From a checkpoint of a small self-supervised image encoder.
Model: 32-pixel images, arch resnet, norm batchnorm, depths [4, 8, 4].
Training: muon at rate 0.026, batches of 256.
Rows from block 7 of a small self-supervised image encoder, named by matrix and row number. Rows with one number belong to one channel. Each number is 500 + 50 x the weight over its row's rms, rounded and kept within 0 to 999. All counts start at 0. Numbers have three digits each.
After each channel's rows are labels from the 100 images, of 14848, where the channel reaches its highest value: "responds to" is what is common among them. Only what is clearly more common there than usual is listed. The data: photos of plants, animals and fungi (iNaturalist). In brackets: how many of the 100.
# convs0: first 3x3 conv (model.blocks.7.convs.0.weight, 112x112x3x3, each kernel summed), inputs 0-37
# convs1: second 3x3 conv (model.blocks.7.convs.1.weight, 112x112x3x3, transposed, each kernel summed), outputs 0-37

convs0.63:480425465447407546496484509511436507550568453545484482476460438437440532492537575499548432533503513520468428520440
convs1.63:455566461526440376479412500461474504534508445432440533507444492611456505486551449480442515565442482488468511472492
responds to: class Aves (88); order Anseriformes (25); family: Anatidae (25)

convs0.83:504544572600562457536558618507469459480459479519433590473506542471484478462523493474501396391513490442578429452499
convs1.83:464517514432508498491466432493474573559568537488447468527374400417519507557530371484421506485516529508494520465506
responds to: class Aves (87); order Passeriformes (52)

convs0.87:420392441479514521561489484516496530467504492511557416515526552499482464496462431452479488453469533460457457476460
convs1.87:519514541563526581539452467578548432498478529526543431467551469514516535509553637470558492522508549445526516472509
responds to: phylum Arthropoda (61)

convs0.19:468583417494474454426539463463527470406607480472403415478389572466479511505549408514544565496408502491561551475573
convs1.19:484466520470527446532536401553456501549599474439539468499443477473453459490462393493550492620517479416455492510485
responds to: class Aves (94); order Passeriformes (68)

convs0.89:527477532504561502484511456330497601490513497536539462506519516494602467527521585487495496537539556519471457468546
convs1.89:479508513482478404425426527452448436568535544459432586502436450517473480517562425515423498509473493532499481427456
responds to: class Aves (97); order Anseriformes (28); family: Anatidae (28)

convs0.52:527398507497543503533495533475503494482464489586574560461475507565488547488511545471525565443507465508567449468547
convs1.52:497486504488499530419542457506464516523513512522509530498464539434536551482439437497455445496478461550485468551515
responds to: class Aves (86)

convs0.44:432487524490589343375414492458490495502585541518561515512409497513593582544569588494495498534562547491562506521518
convs1.44:572559551454416463344479478452479507478461471561447471515538452467475590489492499464439519456448467445495409505495
responds to: class Aves (90); order Passeriformes (66)

convs0.86:472483565544467472456489525539520486486516539506441504530495472519452443468438439503511469460554553554486457455519
convs1.86:524498434431495491467389499485538504584585391452509428492531350461543393539542492497499480630488503405489576466474
responds to: class Aves (89)

convs0.15:505504518446462468437518522358516496544497540495476571532530480468463574544451510357487452386596536459491520689446
convs1.15:504563548516527556578447491582488521580586443537498485511421523490520475440494417509507517490460517534471461387511
responds to: class Aves (88); order Charadriiformes (40)

convs0.34:458583530529526507532551570406469522533468485571541631475483494496469559530521487462536550506502581482537509499526
convs1.34:497596483473464528549522463510461502536587518487494483485515485408492435591520449485507452549429512474532525441477
responds to: class Aves (96); order Passeriformes (74)

convs0.51:514435476557534494466494534581471431463499539493492575437583529523308534513463430486482565484488472574432541454550
convs1.51:403545436560494557565588436473551525441523418565563468505599482491547461498451465508465427491531528511428544506490
responds to: phylum Arthropoda (68); class Insecta (65); order Lepidoptera (32)