Rows from block 12 of a small self-supervised image encoder, named by matrix and row number. Rows with one number belong to one channel. Each number is 128 + 32 x the weight over its row's rms, rounded and kept within 0 to 255. All counts start at 0. Numbers have three digits each.
Before each channel's rows are labels from the 100 images, of 14848, where the channel reaches its highest value: "strongest on" is what is common among them. Only what is clearly more common there than usual is listed. The data: photos of plants, animals and fungi (iNaturalist).
# convs0: first 3x3 conv, stride 2 (model.blocks.12.convs.0.weight, 192x112x3x3, each kernel summed), inputs 0-111
# convs1: second 3x3 conv (model.blocks.12.convs.1.weight, 192x192x3x3, transposed, each kernel summed), outputs 0-95

strongest on: order Pelecaniformes; family: Ardeidae; order: Charadriiformes
convs0.164:138090255095127113088165123140120135128120233090133136136125114110125169102165120121092134112170145138134133079133082162124095103159130194132146096147101119143132067092093161140083104131119191177135128094131137168141116129158136132140147167135059134155113136156146125181170095149122163127113121092140110028147116096161126148135175107116
convs1.164:113159106147166105123118137117118138091101119148063112168131143117186120201122157139113140112134126086135126186151123138146137163100112132174086158151097151134134162122098128156161161108214113175131150157172099122143131091143107095122158177198156177151209116087094169151103148128141067146

strongest on: class: Aves; order Accipitriformes; family: Accipitridae
convs0.169:138111163119131108110080161166162133109117102101182113168080107151180087151170092141165080183122083146130121167112087096134095096134122154120135168067154152141104122067145116160136104138084097064166179172093128110160147110181110125147152140176142096168159060167173119163160163167095158090128086157065127093143119137131147064152172142135
convs1.169:124098157122153144140154136144152155126152128106100095101041176114107145090121201184140162122155154156199114176148165100147106102151134137129133116063192092106150101087134105167114134127100087144118166088082109119083093058139170088125136130140149104121154126131106112051055153126128139142

strongest on: order Coleoptera; family: Coccinellidae
convs0.107:102125098142086099169140151122090151181131113104146141129091128180099089137168131137143093092155105083080112114119147099117102122109153081135075176088145136137075071045132134225098073189113136109126088153090120147133093099086126181113171100101158102106170092141130098148132124151089133139163147115180189143103117133108154102153201123091
convs1.107:140146137112096116142140087128137137105075116127107101100145145119142107060104118143105107103061128162136154146120091160104180137107166141128180087149168107175164157131168148084116130157127115088098146094096163122150137180223117115192135079124132087114059175155099082172150135140163031121

strongest on: order Charadriiformes; order: Pelecaniformes; family: Ardeidae
convs0.112:118114174079098086172128133118108113118081100154167093130109134112172132117134052158144192115119120098138114103112112097100122105155168122143137110121162137118084159109128107134108094162098066158101127110117160124136155102145112132123133151051131153255109116156125083127119136116112163124108083177126165135165127151140161127089114081122
convs1.112:096127176169190115126153172167136168088158134141098139115153152151160127134058161137123098146196087164122119198150119086146173161137174161144100118129071133097165098127117186179121165137179158144108206138113162114117111100141138127127106167164100174137098129093113131162180123110117126182

strongest on: order Passeriformes
convs0.161:121113090144086112113209137130149105135089129082094130091161115137160107118122162208198120175115097126111089105149137116150129157129125126131079152151109083083081114155096161159115167191068149120169119142104131165139090150093128163111171135123107047130109105111092141147144104124174116101079113089090138209141090159115164055107157136082
convs1.161:146205124078143160137116171119176128183111213147162121154071094115094147100101089081173134137084134167118207142150125160129078104156085125061138091133120128130126157116130127122161109142090170127127092078096144193162085131187074096177119125103139168137097131125143159116138176123171154120

strongest on: class: Aves; order Anseriformes; family: Anatidae
convs0.12:134100155085113153168080085170102172127102063099153093149151134135080115177149136045120147130145123144108142152133141070137094120143110158116179140095037077211165135163080140148069062138163101143139146147144095079159103065153132114086121121138064079150118136148115118095165099142137142117161146143103101149169125130116143133155086111156
convs1.12:114088195110144110090150077166158118067150140104099100125145132126127121056110118114147100118153123125143132102145194129154110149146101158085139128100144126161116121078129155128142090145130119100153118163211171106118106079147133101141088116148116126144135077111125132152141144098111023104

strongest on: class Aves; order Passeriformes
convs0.20:161074200122096154098062167136114134058158157124102081106127193132149039125178195146135123174122123085129090161121128152117130161075158151212114153128131098128121168097115114154116126199180135137116097139132106055123124115150149129120110146114120148126096150141120143103127160144094141169123179170091113161117115150127168139116148211126
convs1.20:142143132160133096154217127160162142091134090135145064188190112082146114151140140144133139062142119137110094157140117151120103144144112168116140197138092122087118126105175148164137156109146091148129101155168163151116125162166109112128068128149151068118082158198148158099092155131129125085

strongest on: class: Aves; order Accipitriformes; family: Accipitridae
convs0.160:124090122094143143136215147174146197080114107098105119152137143138131066117087124156024126167147125111138141125109174151115152126154176143129174178131110097142134155158107102138128174189148151164109205157133146079141118135114028121108118169104125076168123161122152102135144146078144106129130102130180123116170119130107162117138137132206
convs1.160:143140129101159175101090140152109144098143175115203137107085118097104130104105083171122133089149116124179132152091080129172163161132111130165140086144131079097104166098068153115097137133070125164135109096122190155172092118154121078139127123163120125168133112063146065119127112112088163135

strongest on: phylum Arthropoda; class Insecta
convs0.69:151082093109176083100057114151153154128114148111128122131238130167132083113177173184113129174117130124076103133147130147133124066183091138112160151094090233138073114112080122165147150102133130093133137116066157113127115147136110157130141106139176107104156128162143135129102151165083123114137043182135106127144140122142148113122161086105
convs1.69:084128139117154078096092179066130083116091093151155115073111142094145081146113120104124117112132070125111141079098104127179111130089119127105150140115149073157146078154106145099127109199141152123065091115007142139104129157155111149147122091089107105122126119145113129073052166129133124177

strongest on: kingdom Plantae; phylum Tracheophyta; class Magnoliopsida
convs0.44:152107081083136185124164121105126205150155047120199129129182095127098110151144094104143121098164143139114115173110145099078087117159083204150086192087129125106146145107098096132119118168167158144102167101155133143185164135124083105139147144152110076119183084191140119134129140165156125118072107171130114085091112117097082119105151165142
convs1.44:134118138110104116170104109133127162108099098112121108168111066124157137116137114114142199150141139075121108135154128155159094157123147130164113150155128090101073119177104104151082157195110124131210164113247192101128119153153099171092153086189150056145110135086183120142098161116130125157

strongest on: class: Insecta; order Lepidoptera; family: Pieridae
convs0.40:121099114128166121146131141132161100168082123182139102114100238136105083129141122115148146193161098137116124125136111138125102133124092099155131107137116139115190157059088116176165137101063162106094154163121158132073187091159119120103128112185168101145174140082075124155159164118156128155053091078148143168072099093147129103116102173136
convs1.40:179152155174148121116119126087096141144081090101138136114075172126119186132109135049112147075165124151112086103127124191177085095112144098200129151133120099176075164127133112096133149162130122192107158098025116139110130099081151157114100132084159069118137141155165135171060100132089152101

strongest on: class Aves; order Passeriformes
convs0.62:124062140129106103138139152131122139134150183164124107063109162141174150119135158148213131176138107164130154032141133167081154122121129168137135125176149150180167117138083146183075164119160121120114135130158093119072128156133097131074141161104181007175136050130116114124135147110102129133145123170157120127126076151112145126140136122137
convs1.62:088216100174135168148141097112102145071131170156094103164066137093117146127105061126156092130134151104059148099163109126105127113124113182142095149064099086132120132172099158155097119123112136165117138157117107130138070135124103100112136140126124174139162129082091180106130131153154167134

strongest on: phylum Arthropoda; class Insecta; order Coleoptera
convs0.79:141064105121113142196116150095175175109153114148069134149146151159094163124129157103133138155169120108157133142165053117138098109102135079126111128167107156140151120145106119136072116185128185111144121112166112099142149160087168121174115140127098087136213214096092125149102131103158148112123068094185124223116113168123147139072121101133
convs1.79:149073152149074091118112155184135107114173131139073069095194134101115149108102100097153083117145166072085075156106160142136147159154049126144112115122156164156091146181067149092152175127135140144129083134149083070146097107112166192134132146143127113110123137124083183124184118137178132113

strongest on: order Lepidoptera
convs0.157:152156098129147100108077128080111096097127165202078157085134106073067110137216185158134156147189096154168132035113121119128122104098150130163141118103055057109153131119097121113106113176089143117139168140117144145097097126083129133120141150172118102072129139107085119096171121136106122116105138106128117148174158187174126134136185113124
convs1.157:123101128130120130110122131105167132127105104072126095183108169107101114180125093131135112121154093155125170145132082111129123173123106157141109158135142114127137185146135059181123100154068128139077153159136105141124112157169137142136177132111151183129145157157143146132133089172094129188

strongest on: class Insecta; order Lepidoptera
convs0.159:106095111176099096150170131136086128126108155136145083077137128108114109172090147132037112170129135142115115097088176177106194136148115137140066089158130145157129145124107133104164139190183149160111083138156121109177090130108165059228131166143092081044137121131118110123127149118145166137134156125157151133210122126160105148142153137142
convs1.159:145118212176157119124166071107168123097067111157135107148145091152138113150189077092129209159155141117119145164139122197148134121138133070133152189140117141101082091106137112115118184148106052192157082116102123165086116100144157123142162108193088126104154151131171098106111172101143105130

strongest on: class: Insecta; order Lepidoptera; family: Nymphalidae
convs0.8:165132124125068160113114087122112071134100104236104161120132113148150138116126184133084129122150123069112051126110143136101089065127174102122127104145140165179127093135107155179084164135105144118129076120135077151122128125159179079134128128087203121123118130098167090144133123152151156156127080142153069210144111079098098153101103106102
convs1.8:129117126195167135066161143124192153081123105156126169110156158130124110065136161157084100161193139116158129126144175126145135096094118082178153114130150124133117130180105105118116144103177103105120133115098114121157145159203167178106128151088131072103114149171084128103176122141196177081

strongest on: order Accipitriformes
convs0.11:134090132156122156176051154134115142149111142127239095094090166136176163108136139163168147176169121112121127118133137140098172107090169141130131107170097091141134169145155114155156169136101138128093118138066127105126163151115101067137192076111065125116097165138139120152102083172071136137098133117171124150159084072124111181108165094186
convs1.11:162124183134082162121188109099152171109133049163177138142072097163092122158172203129190110156087119102070127081111119070149098149119161142082143136124118144113100107149122167141090128148109099173145141125126090111084113152112164133119134129068089113131126122109136135127141152132124163108

strongest on: class Insecta; order Lepidoptera
convs0.108:102131129169177076116110105155094126069146160112169122086124148044117126097208104115130079074144105169112143107073073104117083093094142108172108115112096160098161108087094127210123108135164177093151112073114136100148121071147122170035127115104173108090107116136133148109123112142144114143133118151113097151164074125142129116130152068122
convs1.108:094120133147074103206136130104169129109117135119146170085133122146181064153144116153077096093126144116141180107142076054112162121106135149190134142182158161177130169137151124125148130133118123139142159144123140157134082130170075136138122101108110170174190101149124146152037153113112118111

strongest on: order Passeriformes
convs0.151:115113210176132156179154126113102160131127140166148185090125122116091159119104127145087119179178170144113071087154154133105167074149177127186186191146098188120099134079076148135095081170131125111148118171131097148132119106160161148148124127135154064149142125185075129147118118126096181130144111132072091060133129141145179132177134112135
convs1.151:090141187157116092108099088179165066088160166143086142094106148111114124144021111137080109101127166081153120176146119159088157140117039129160074120131136101146119098149123101075125149110116111094129151124108137127174105119167145056162171167165082157194128140108110067168087124130174097157

strongest on: phylum Chordata; class Aves
convs0.171:123074092087136152167148086199128095144130154170112148030149089117165111134139127072135144149100094091170131174131168186097129095151176114114117113116144066136140075103075154093136151124114130105160134126111141122094114158128114093146154190161082114181142068162119105098101120112166185132080106169067072087117146137146078142153126120130
convs1.171:123139150169146101068172103137116106160112123077102129111083094128044139099110128164098146128194188120074151117070206175088165152087105088083099151113135118143101108110135092151108139089102150136042170099094123154135158146131104134121166130201124102114123194092159128052089147112125123107

strongest on: phylum Chordata; class Aves; order Passeriformes
convs0.99:120104146130177109124130173144131176090104092146138077120150114150140143149124148186140157116145144154193114100170185101095092138116103165089187120075132089129102137101099125162137132139068101124123161137099155180125118136121115094172134138163162243141147103081149119173132094096053108153098125137141083130140113164076161147144145055192
convs1.99:106107079154064167104099132155188127164156125176116151146143103144080074207154126141140063126162120165114122152107094126124135204169133130086122123083122059160141143101125135127155137158097109078061155115092155105172132127138143116189150123089081130138134119160121079103161087153181096202

strongest on: order Pelecaniformes
convs0.49:120117141179144144123098126132137094150125145132111086105164167092133120154084144111086136145159122126120127180128202115132121122104111080092112116161126084094070171103072139131143154129053197153109113151105115150137107111135093078202151178197099158153159145151118084197106126114103123151091132129120089061212113161141130100108169193106
convs1.49:161138153139152175110145115129155113162121149116118059054124132093164127154085091152138170131122129184125149105101142107121076147105163116086132163107114116134143129111160095118128168127100091112158148109060127110128135079179124134138134132165132137094154116121167145126137155113153119183

strongest on: class: Aves; order Accipitriformes; family: Accipitridae
convs0.37:154089112150089094095100146176176137147120123104157203104157107151126128136161138176094125112141121135089134126171136074082082099097144143073150107153127119184080146119078151117185115116095111125103148129167181043113166113120144131083141193145069125182141130131101136099143095103173123121143166111149119117168118140231081111108088152170
convs1.37:108084118083205135129139155153123114128130107105108121101115145119108124081116132149169090124098143161134102151059170069105207080113116042084103146085142143119102097147122171136107116126130101117141138103131117117109109098099200125143167092136153125088124065076137106098107128111145177109

strongest on: class: Insecta; order Lepidoptera; family: Lycaenidae
convs0.150:109133110125138130108082151138124145129096138201115154106109118046092136112181104144095155113167124206108093083113089085144098173119149154160082189114102043130127135151088105092114091079141156159115161113126041119077107061075107101159147124141100143145161114113119133182125118165099100160121100122116124106097107122118178087065141130103
convs1.150:105140103183148134146110128127123102142110158157144131092140161108141120153144136064128158101147055107136142127104061084170045147116128155078120158145149182096098172069087099130123141071115130176201162188171131148139124173160107160135128139078104162134170147137135131102121129135147111142

strongest on: phylum Arthropoda; class Insecta; order Diptera
convs0.181:091090095148176116185169124123120153113069184151166187189183130129121107154146098073092145122138123168194111170154054110154139148162143106138085115122139144137158201178126112131195133068110106105104162111123109119161152092085138126105137147175103111135152069119110083164121139111146143219072123108127110125098089128139143146142092130147
convs1.181:106176112131098162128098096067087134094128129149127081170146100096108121133096168018150094074103129084124119130114134160207147118174117122117157168188060144120133123155128129156145104177059157167174131151150122118113065122099131148137114081103077103130122110102146127142118108133125145103

strongest on: class: Aves; order Accipitriformes; family: Accipitridae
convs0.23:118110097128100127116069175142114109148152021110143125161146128143149199108173177137091133134115082164178109131145094124119127143146078068111028157095136086155097140068095114172099131159144128124107162139133075131139151137127121142128127136126117094066116101127137108164133174114044146144141109200124127071085106126145117088163145092157
convs1.23:105103103108122119119124111055145096058127114133094089129117154127095131053119149157108150113157101151108145102103130181115201125157128091140126101096179065121147158091174128132133089102095123119165159178101100110128168118214164083127119100166124097134144150167102097191175169111141151120

strongest on: phylum Arthropoda; class Insecta; order Lepidoptera
convs0.188:182110101148190085207116134142196136160140108114092132097121110135096145161131122136141107138173107067098078145099106097114086123123134098130033100150092025157108147138101081154131102075092166097124109112155131129157137212169100122118139144146120110108138111143109110078114122185131117112095144116150087198108116152169091107112102117121
convs1.188:096101123134143128137161101121209136078098140094169130097175137150207138128144119180164136126134201069154117116131131136225153073174112142162144151115114118108080133207114125149174111118102165092158149133052131116057117140133120144127055158108109095142172109146109130087083179123080099163

strongest on: class: Aves; order Anseriformes; family: Anatidae
convs0.137:110105066120138142129152147143158160154123164131113096188148094102029118100147133072103113137123129092168097151087100103166145129201080109098073090144081092219160174156099130137135015152112117107124110151151124148110125099107112113174129100122053142103131128136141138121139147143114116149143149102103148147132136195129152156132113088073
convs1.137:139141115130111156070140074146138131168151109109088169128203084177136121113110085058131135128095144170132079128150233164137154138150143076104137109208227132161079165102083112154133087112125100132119120098114130115096135134148140130103102098100113155133098117133131141088143114077102109148

strongest on: order Lepidoptera
convs0.170:151126076204123161128061119159110136087101122037087148163094169139128049127155105148145127133106160080116144106120132146093082113147084154130169151165133062133174102154101113134134112126103091146112130109128152132093174136141113143154139153149128151154119137133091124210119138109146095149145118160118090177190099118130010169155165115135
convs1.170:178148107078094122077169142142092144131117060138145169137106139147092137108139117125151121139150105120137149124125124176104125050133131089113151134121076063123133140129125126151146084173192085189115079038193138101160146142106166184090109063156152097101129086149134128100136106168118127073

strongest on: order Anseriformes; family: Anatidae
convs0.122:098102105116109190129155104169110121087078052080153184126114147068101128147191174150157131166122106073175112172117170158093095136153140109137096060097157079137104168100067104158174098138125112078124042173172116176116114161138124132150157144092127089076113129157106130131127121134114112129132096122129145129101125155138138121049130110081
convs1.122:148132106151139152126134100135186117145175115102122139162162120158104184123129121106123126099142142179160149142116255110108056144110101144140135149104146068122129107094148163127131090082104157093078119066122187078138141188125117168129134098090093047131101139126131116120126110182134106171

strongest on: class Aves; order Passeriformes
convs0.144:145096105083141171133093078129131180164150122141064122152113131129172096090124088164168119155127117117097106114123101116098119177170148118149137165195087122133126126131122119154161193132120157125173128154102171157101072095080088125189041145142165121158137114135087108119072175120061128096146176103124112102053141120149155168133194086105
convs1.144:144133178151102120144159172156135138157110129115146107075067152119170120178137103166157125133095147146060087101182089105158153099071149172127099116140097115168166092182094148109107117126121091151143162099103099123178109190119091114145109126126119153122134073146150114131155069170093113102

strongest on: order Odonata
convs0.63:130126100215147128150188138129095112114161159091117109100121118103121103101055167089102087125135134127102170111100055109109095108149132146089109129159104126125134212179092127222123134166100178091173124117128099184127109149135114045126127117108112137053102119130136099162133125158135139085104124156090129078160106101158183149119135091169
convs1.63:172129114114109150117128160114096124174128123194118120162171143148209110099131083086147134110124126140119100102145055169142083098121118163158125113130143136119170067135115093108121103114131071133133117109131144135117097087134124096138158154151099138143153106167121141084160103132105078114

strongest on: phylum Chordata; class Aves
convs0.127:139102140094139186132119127125090143150149089156098151207146118160143098145064137129072131126130112113094158168147130090126123138129102082148076095127118161157123138132112101112066143143095164141111155074166092050096169112150137141165105210129167101158178070104104127111116132169139072088099143110077095128107115146126138190214111131071
convs1.127:133047135081093156118145139125119070125095148093122053144151124105128091076146154046128166177115093094148136069101170084115167116124132158177144082101135125110143144135130167075129127051102122133119092085078171134204085130122156131124110148168111115133134107135080145120085121134136146101

strongest on: order Pelecaniformes; family: Ardeidae
convs0.0:120112092080083176115094133110102122104156107056125186136082214108098112110116138136097128160141118135119158106116135175104080147143116133134104076136100067110118082149121105144094137140173136036077108134174077099096130122171145177097190160156036094169153113149118129101107165164166100109111108104166155140143131150123159124160141165095
convs1.0:171119131130108093079191113094084140130155118157164130122127132158024164112133109068118149119135094086161079148073158064118187096091087147106116144137159095122139168159127133088150054100114127141108122100177103145133152127098131088141114093171102056129136108153140091124093129100133118101

strongest on: order Lepidoptera
convs0.21:158094085139095092128158130134077168108096089130120121127099117144090151127143068190055153107156161112124120115129146115104140088074186145205094061198094087171133183138111120117150105088122106095118047135161127106106154169178094121117096111131094105094130108126114113126105119108181096136112114119131136181203117176127130183090112158133
convs1.21:140115147194141161169176095093137129168163146139110114124132166200147117163142098132178140192153150137129099177131139057161143139085093098108152132104138148152133078096168149167102158133101035150135061088105147163135080124122157125125076138151170140106102125121159093089108121172224061124

strongest on: class: Insecta; order Lepidoptera; family: Lycaenidae
convs0.143:119082119107117141114154098088111201139136152169204117108115129121130145154122140190098172166202100127100112179088111094097123188121185146098099170099131111123183126063143075141118071132130117174128149118120086095192109115121080177119118132135110103156112124100135098106108125149195082123085074153107091125157097147116111092162155071163
convs1.143:126062163148130107145025085144148124074093110117141162131136080134116131119112193136191150118151147082166108086176196139139075187125104207104158161149148165128092133142151139118087187121153123158224147162168128133108132138116122153151077150104094139195084144087170116127085168112137098117

strongest on: order Charadriiformes
convs0.42:092118227157076125166183129130129127123129102110175135151133113136140103141154123148141066140139124144122124176116157148117136112211105123071074092164135120032106115108100162133115130146114113121126128080147120165130120114134116170126158191158096133202075132120121125120109085119238061097096132170169130112139118156148155127159144092116
convs1.42:106152166102115152175145131156101135160157158155120159142099058139122109098075163081122118110165084089149105124119179094085126173158112158118090063106101149098122085117124189185147192096145135095087182093107183178101124123080102093134076176112145114149133198130139148150108156108103095136

strongest on: class Insecta; order Lepidoptera
convs0.135:121127120145159102114168119171154140115137160145095128162173137131124157117093123134068131136143132151147175098126163183105173120116143119121115140054132142172205128089106118179162062182096128110143136139137125120082139162128173043232110141111229140150134094114163120139120071137161088142107136085135106126110135059153132109130077135116
convs1.135:128170145109159118112102134087158082158119187136143110127132094174082111154121129119144131092139128133162136123105117102111112135131090107149181040160110114102105161144121146139140098106084146101072120153081150147098097100085120166146112115133100100108120152095090064118163108107139165107

strongest on: order Passeriformes
convs0.148:113084062124222171115109149122135067113154068135120115067124115045175155133140125122091114114115222142145105194131152080111096114135172120123082112125089068122131198108083116135108123140143098107118128119110153184099139117109142124110123110158141113108119129110115123103116132176152183151103094152038118147117083119155110127119182103129
convs1.148:155153165081171123134108156172140080152062118072190180128120110086164121169177104141137114143131092228089119080088123152152127121127140096156145148115140137141128129131099100137151151230059142086120090136125137116155161121111064126119096110097123113118153154148193149135074116147123149173

strongest on: order Charadriiformes
convs0.105:093119178178101092117161110148152119145132085109151155152101085111149101148119194146104102099142129136135111118141140144097124104099140141161143111124144067143095143124112144112178173177191143145121057112144113111143171149139148096109147091064100116173139127130129095083111188147164099170096097104217098139052125159106031172105146072137
convs1.105:105096148134194136172128156162118141116084146183126154142172131148143132095093177134057158137200161127147138145133122170133138169142121095098130066185075105104141093109093188124139144165236076158164105103175172145086143161136148123164094161126130111104204103149098161130108137084133119113

strongest on: class Insecta; order Lepidoptera
convs0.5:083145074195130127136199117119134164109108230123200183132077130139094065112129126131154107131223091167076112110104124125131097127113113115169147099178096104135118097112136079137170086160154129161163133131121087131123137073109096138182154089120162142171151083133111104143139098179104126094112166150145145141101130131111103115080175153143
convs1.5:099179157106125100131075093098161139157104169119147133073100131136100138110120133060183201132138139147155164146159117092092143169144170177135136209163109176169106148094144120140165184077090103157114119112160141129085123172110083157132131107134127141135159155134178162134156137138120095149

strongest on: class: Insecta; order Lepidoptera; family: Nymphalidae
convs0.59:106154143112122051127102084079137127135116155180147103134061175086104189147078125160057142100133126089103163112120093138096120122113168141144111110145106109105134129146101136186116141117098109133130149183080154134104149129174105110184136124112155073148064180124078131189083145101101183155118099119142164228152071135112115144151115094111
convs1.59:166130088164133154152095102093105116157085090096133079062091103116103178133141125088113123112153106093125148138124108100176100142143097124162097131162175126182067091147122181160119165147186080185106119102147126078092119058120146145075112112122112097079121138154125146115068076148191113087

strongest on: order Passeriformes
convs0.74:136097172156187144053147128103123136120144189169115154158145149130093100103053188163163146152170165140174118169068118148105146112169166170173169088215152121112178141116137112167102149150136111079147116137115141119137143147162170132071110099106137110096099170108105096096100141147128131148073121088113095066100127123139172156115145102194
convs1.74:118119133141115159133081089117099101177141155159088125142114159117150148132119101093105096155060166127107072131082176126169082118137094164215088141157101130158172116165057125115148130130184149161121195134113169108109145146119129122110091175102112134139176081188169094093095104147112141100

strongest on: order Anseriformes; family: Anatidae
convs0.109:148147128073148110214141130120175124107108152080135111116134088122188106139145145103121153130126114168128143195169148109105111146205137138142145096102116100191128197155110103076152143150077118103126129061110123077159143062095101141096144163109086127141157034177100103166177107140061156115102115125145142170125134124159108130100149079130
convs1.109:074103110125103122115127121029122133106105072142156134144166155084152111143124143067140134050157148136134171110139181144170152130141106150102094100133113085098138122092136171128131139217132096178162153125094116135087050090118118085117125109123099191146104122146107187143201097101107152101

strongest on: order Lepidoptera
convs0.36:158132125122154133151109131086112096105125156109162123096175158122129125147162164174049098110121141085158089111146149200082144140189120107087196155111108153131115117126118094188135113143109154113105073165161127113139094160072140160118142108198082075149071187167060086151134142121117126155119104112131075223138128136158110147104148164141
convs1.36:143153141144159096134100109118153157067146066102136135139146150100151136148086112148115126095152109136151098139135114164121128126180102076121157201156118121103066096113159074140124122167118083151152135166131134128171108115088108166122135086123122125109087158176146134153114075142119131104

strongest on: phylum Chordata; class Aves; order Passeriformes
convs0.2:174122107077098116134110130052147143121125109131082088163118093124125161113079109132143103107131132157153113128176120129083147132119141136142086149150092128250118172129122148103103119123128075125109114136142078161116131121111202159115127175132188124178120146145112093135129074146110107165154255124098107179150134147161121155085079144102
convs1.2:121115112135065106113192120120134169156153070140124145112118117146123103089142154081120090160086097079132132155069142111106218116130100133182076137078109150137133149107106111079126091108077163124143166154137119144129095140114125096113101134166202145045147116132114105122129080094146148152

strongest on: phylum Arthropoda; order Coleoptera; family: Coccinellidae
convs0.128:144104146129114105146135110081112112106140109164100135133140159127120140159182120097133132163072097146130114187092140130146124142115131105155148145149148126088148096159111062180163164182160117074129087130112058125117082000152082178118163139131085083088167110103072120109153114139108140146116126121170164081079143116141087127123114191088
convs1.128:146161147116130127160132090118133172148076144142130105123114080139105144110176137000141113152141064135096105068123146127147121142140116132083163142114185152145100114068152149115143157133122145081208192132129157146126135079073098124145137068108180158121102133143179118119119116121143108113

strongest on: phylum Arthropoda
convs0.106:162116099182084142147177114126100125136132095127139175129074099123161128106155114154190113118167124125071076094171091116089144085137175145100083099091201100134084128127153128109106123123122124204163146147101157156123132133124255120103172127153139099137174109099117133159148136089112150144088074134105110180097097099122107101146150093147
convs1.106:158134137145105141116181123109133141124143103211112149170157119104101141069107076156157080172143106114161178138152122157144119135138122056114155058144141155161177134147135107109164143132157183128069123050071115063107149137222119149109158103126155146095138140076099168146196120126148145099

strongest on: phylum Chordata; class Aves
convs0.4:113109001148122145098178111114136137108146071138209146208127126144094133112186115177166147090140134139102158108158080076121107133139091154098125172131130121125159118134099109188111104107136164170131131127099152117104148115134180136120113118128157118154102086124139150160133123142135079157084117137101114019173114183096128154120188115130
convs1.4:160090059116125153157108141108125189162160163131122055138078079145087125098136097123142151125104101086112066113106122058127090150118157132176170140097184138127126054135089115125098146171135094187146158111211164090107152130151091102096131098118132070146133086099214107112180138105140114166

strongest on: order Charadriiformes; family: Laridae; text has "gull"
convs0.81:103143130087117135157103142102139141108131073119106138080124079139158066095101156146089165131126130140132186162153145154124094173126140122139158145068108067094147106146120088174115139118141136121134120116129127121150077122168207153135149129185170215237173087130127128169147089152109092147133103093116126165151121044136129146117197159111
convs1.81:171111191160151113108175154132116120139120113146090100079110113106082103159113174131141109132189095138115083105138123156094122139110089100079119097160118096130089166078107125121133078122163177158130172085072180137135196136154109146112089084103053048124097114127097117091164114082119134056

strongest on: class Insecta; order Lepidoptera
convs0.131:120113123137117122171077122095123081093180112139134111090143189147174081133165095129054227077142112180120089121173178136037124120124131113114093083136114121159168119090066141138078143126124116116146120099120098133092131151103164152111098167063192134115158129145118081155155108098158108117085128129144086095158078102170131115116143104103
convs1.131:190141094180088099151113117161104140110143143154109128201086171122104169198114137166103151106136123134138139127113175146084124161100103137159150098159124147105148227103134108141122136104130148191161150159103103130102106175050117127126122090122183083138130164103153148157144120129093130147

strongest on: order Anseriformes; family: Anatidae
convs0.187:138102136093184143133152071191109085073133133114071110172190118118142177135129153120053121126098135113161120162118131086125124166095187060122116146155115123128140178130131096133098116123126116171133119161184082096114124150085067103229095176142137116111100160119113076167167101097128178106082198137104104129108129130163147121166127143136
convs1.187:133082140118112135091160073129161130122108159098106120111105081115160118159146107110102105097098163112163085119142224070116112091105083158088112150087128115135085174167175111167137145114088095080127092182135115132176136024070130074105134138118159149134157115153122113154158106189091140143

strongest on: order Lepidoptera
convs0.48:131117114122102112141098209106139095173101053222198100067107096118121165089124174118141141127138111139189108139133129124121124111112129160139092113162146126084140125079071107129129133094200136184084085127107095136118138120128089143175089175118130097119061126093085114199117171119102093146111099171123093096137118146129109134091184093135
convs1.48:118087126146174154110121123079201122058110106135128083106105121129101130121153119101063156087222113162090156084126179138112040125114086148162134150108104098097089083177098118102116158116124131168144142148208115097180109145161160078112127148145130148179121117100127066100097161167183150137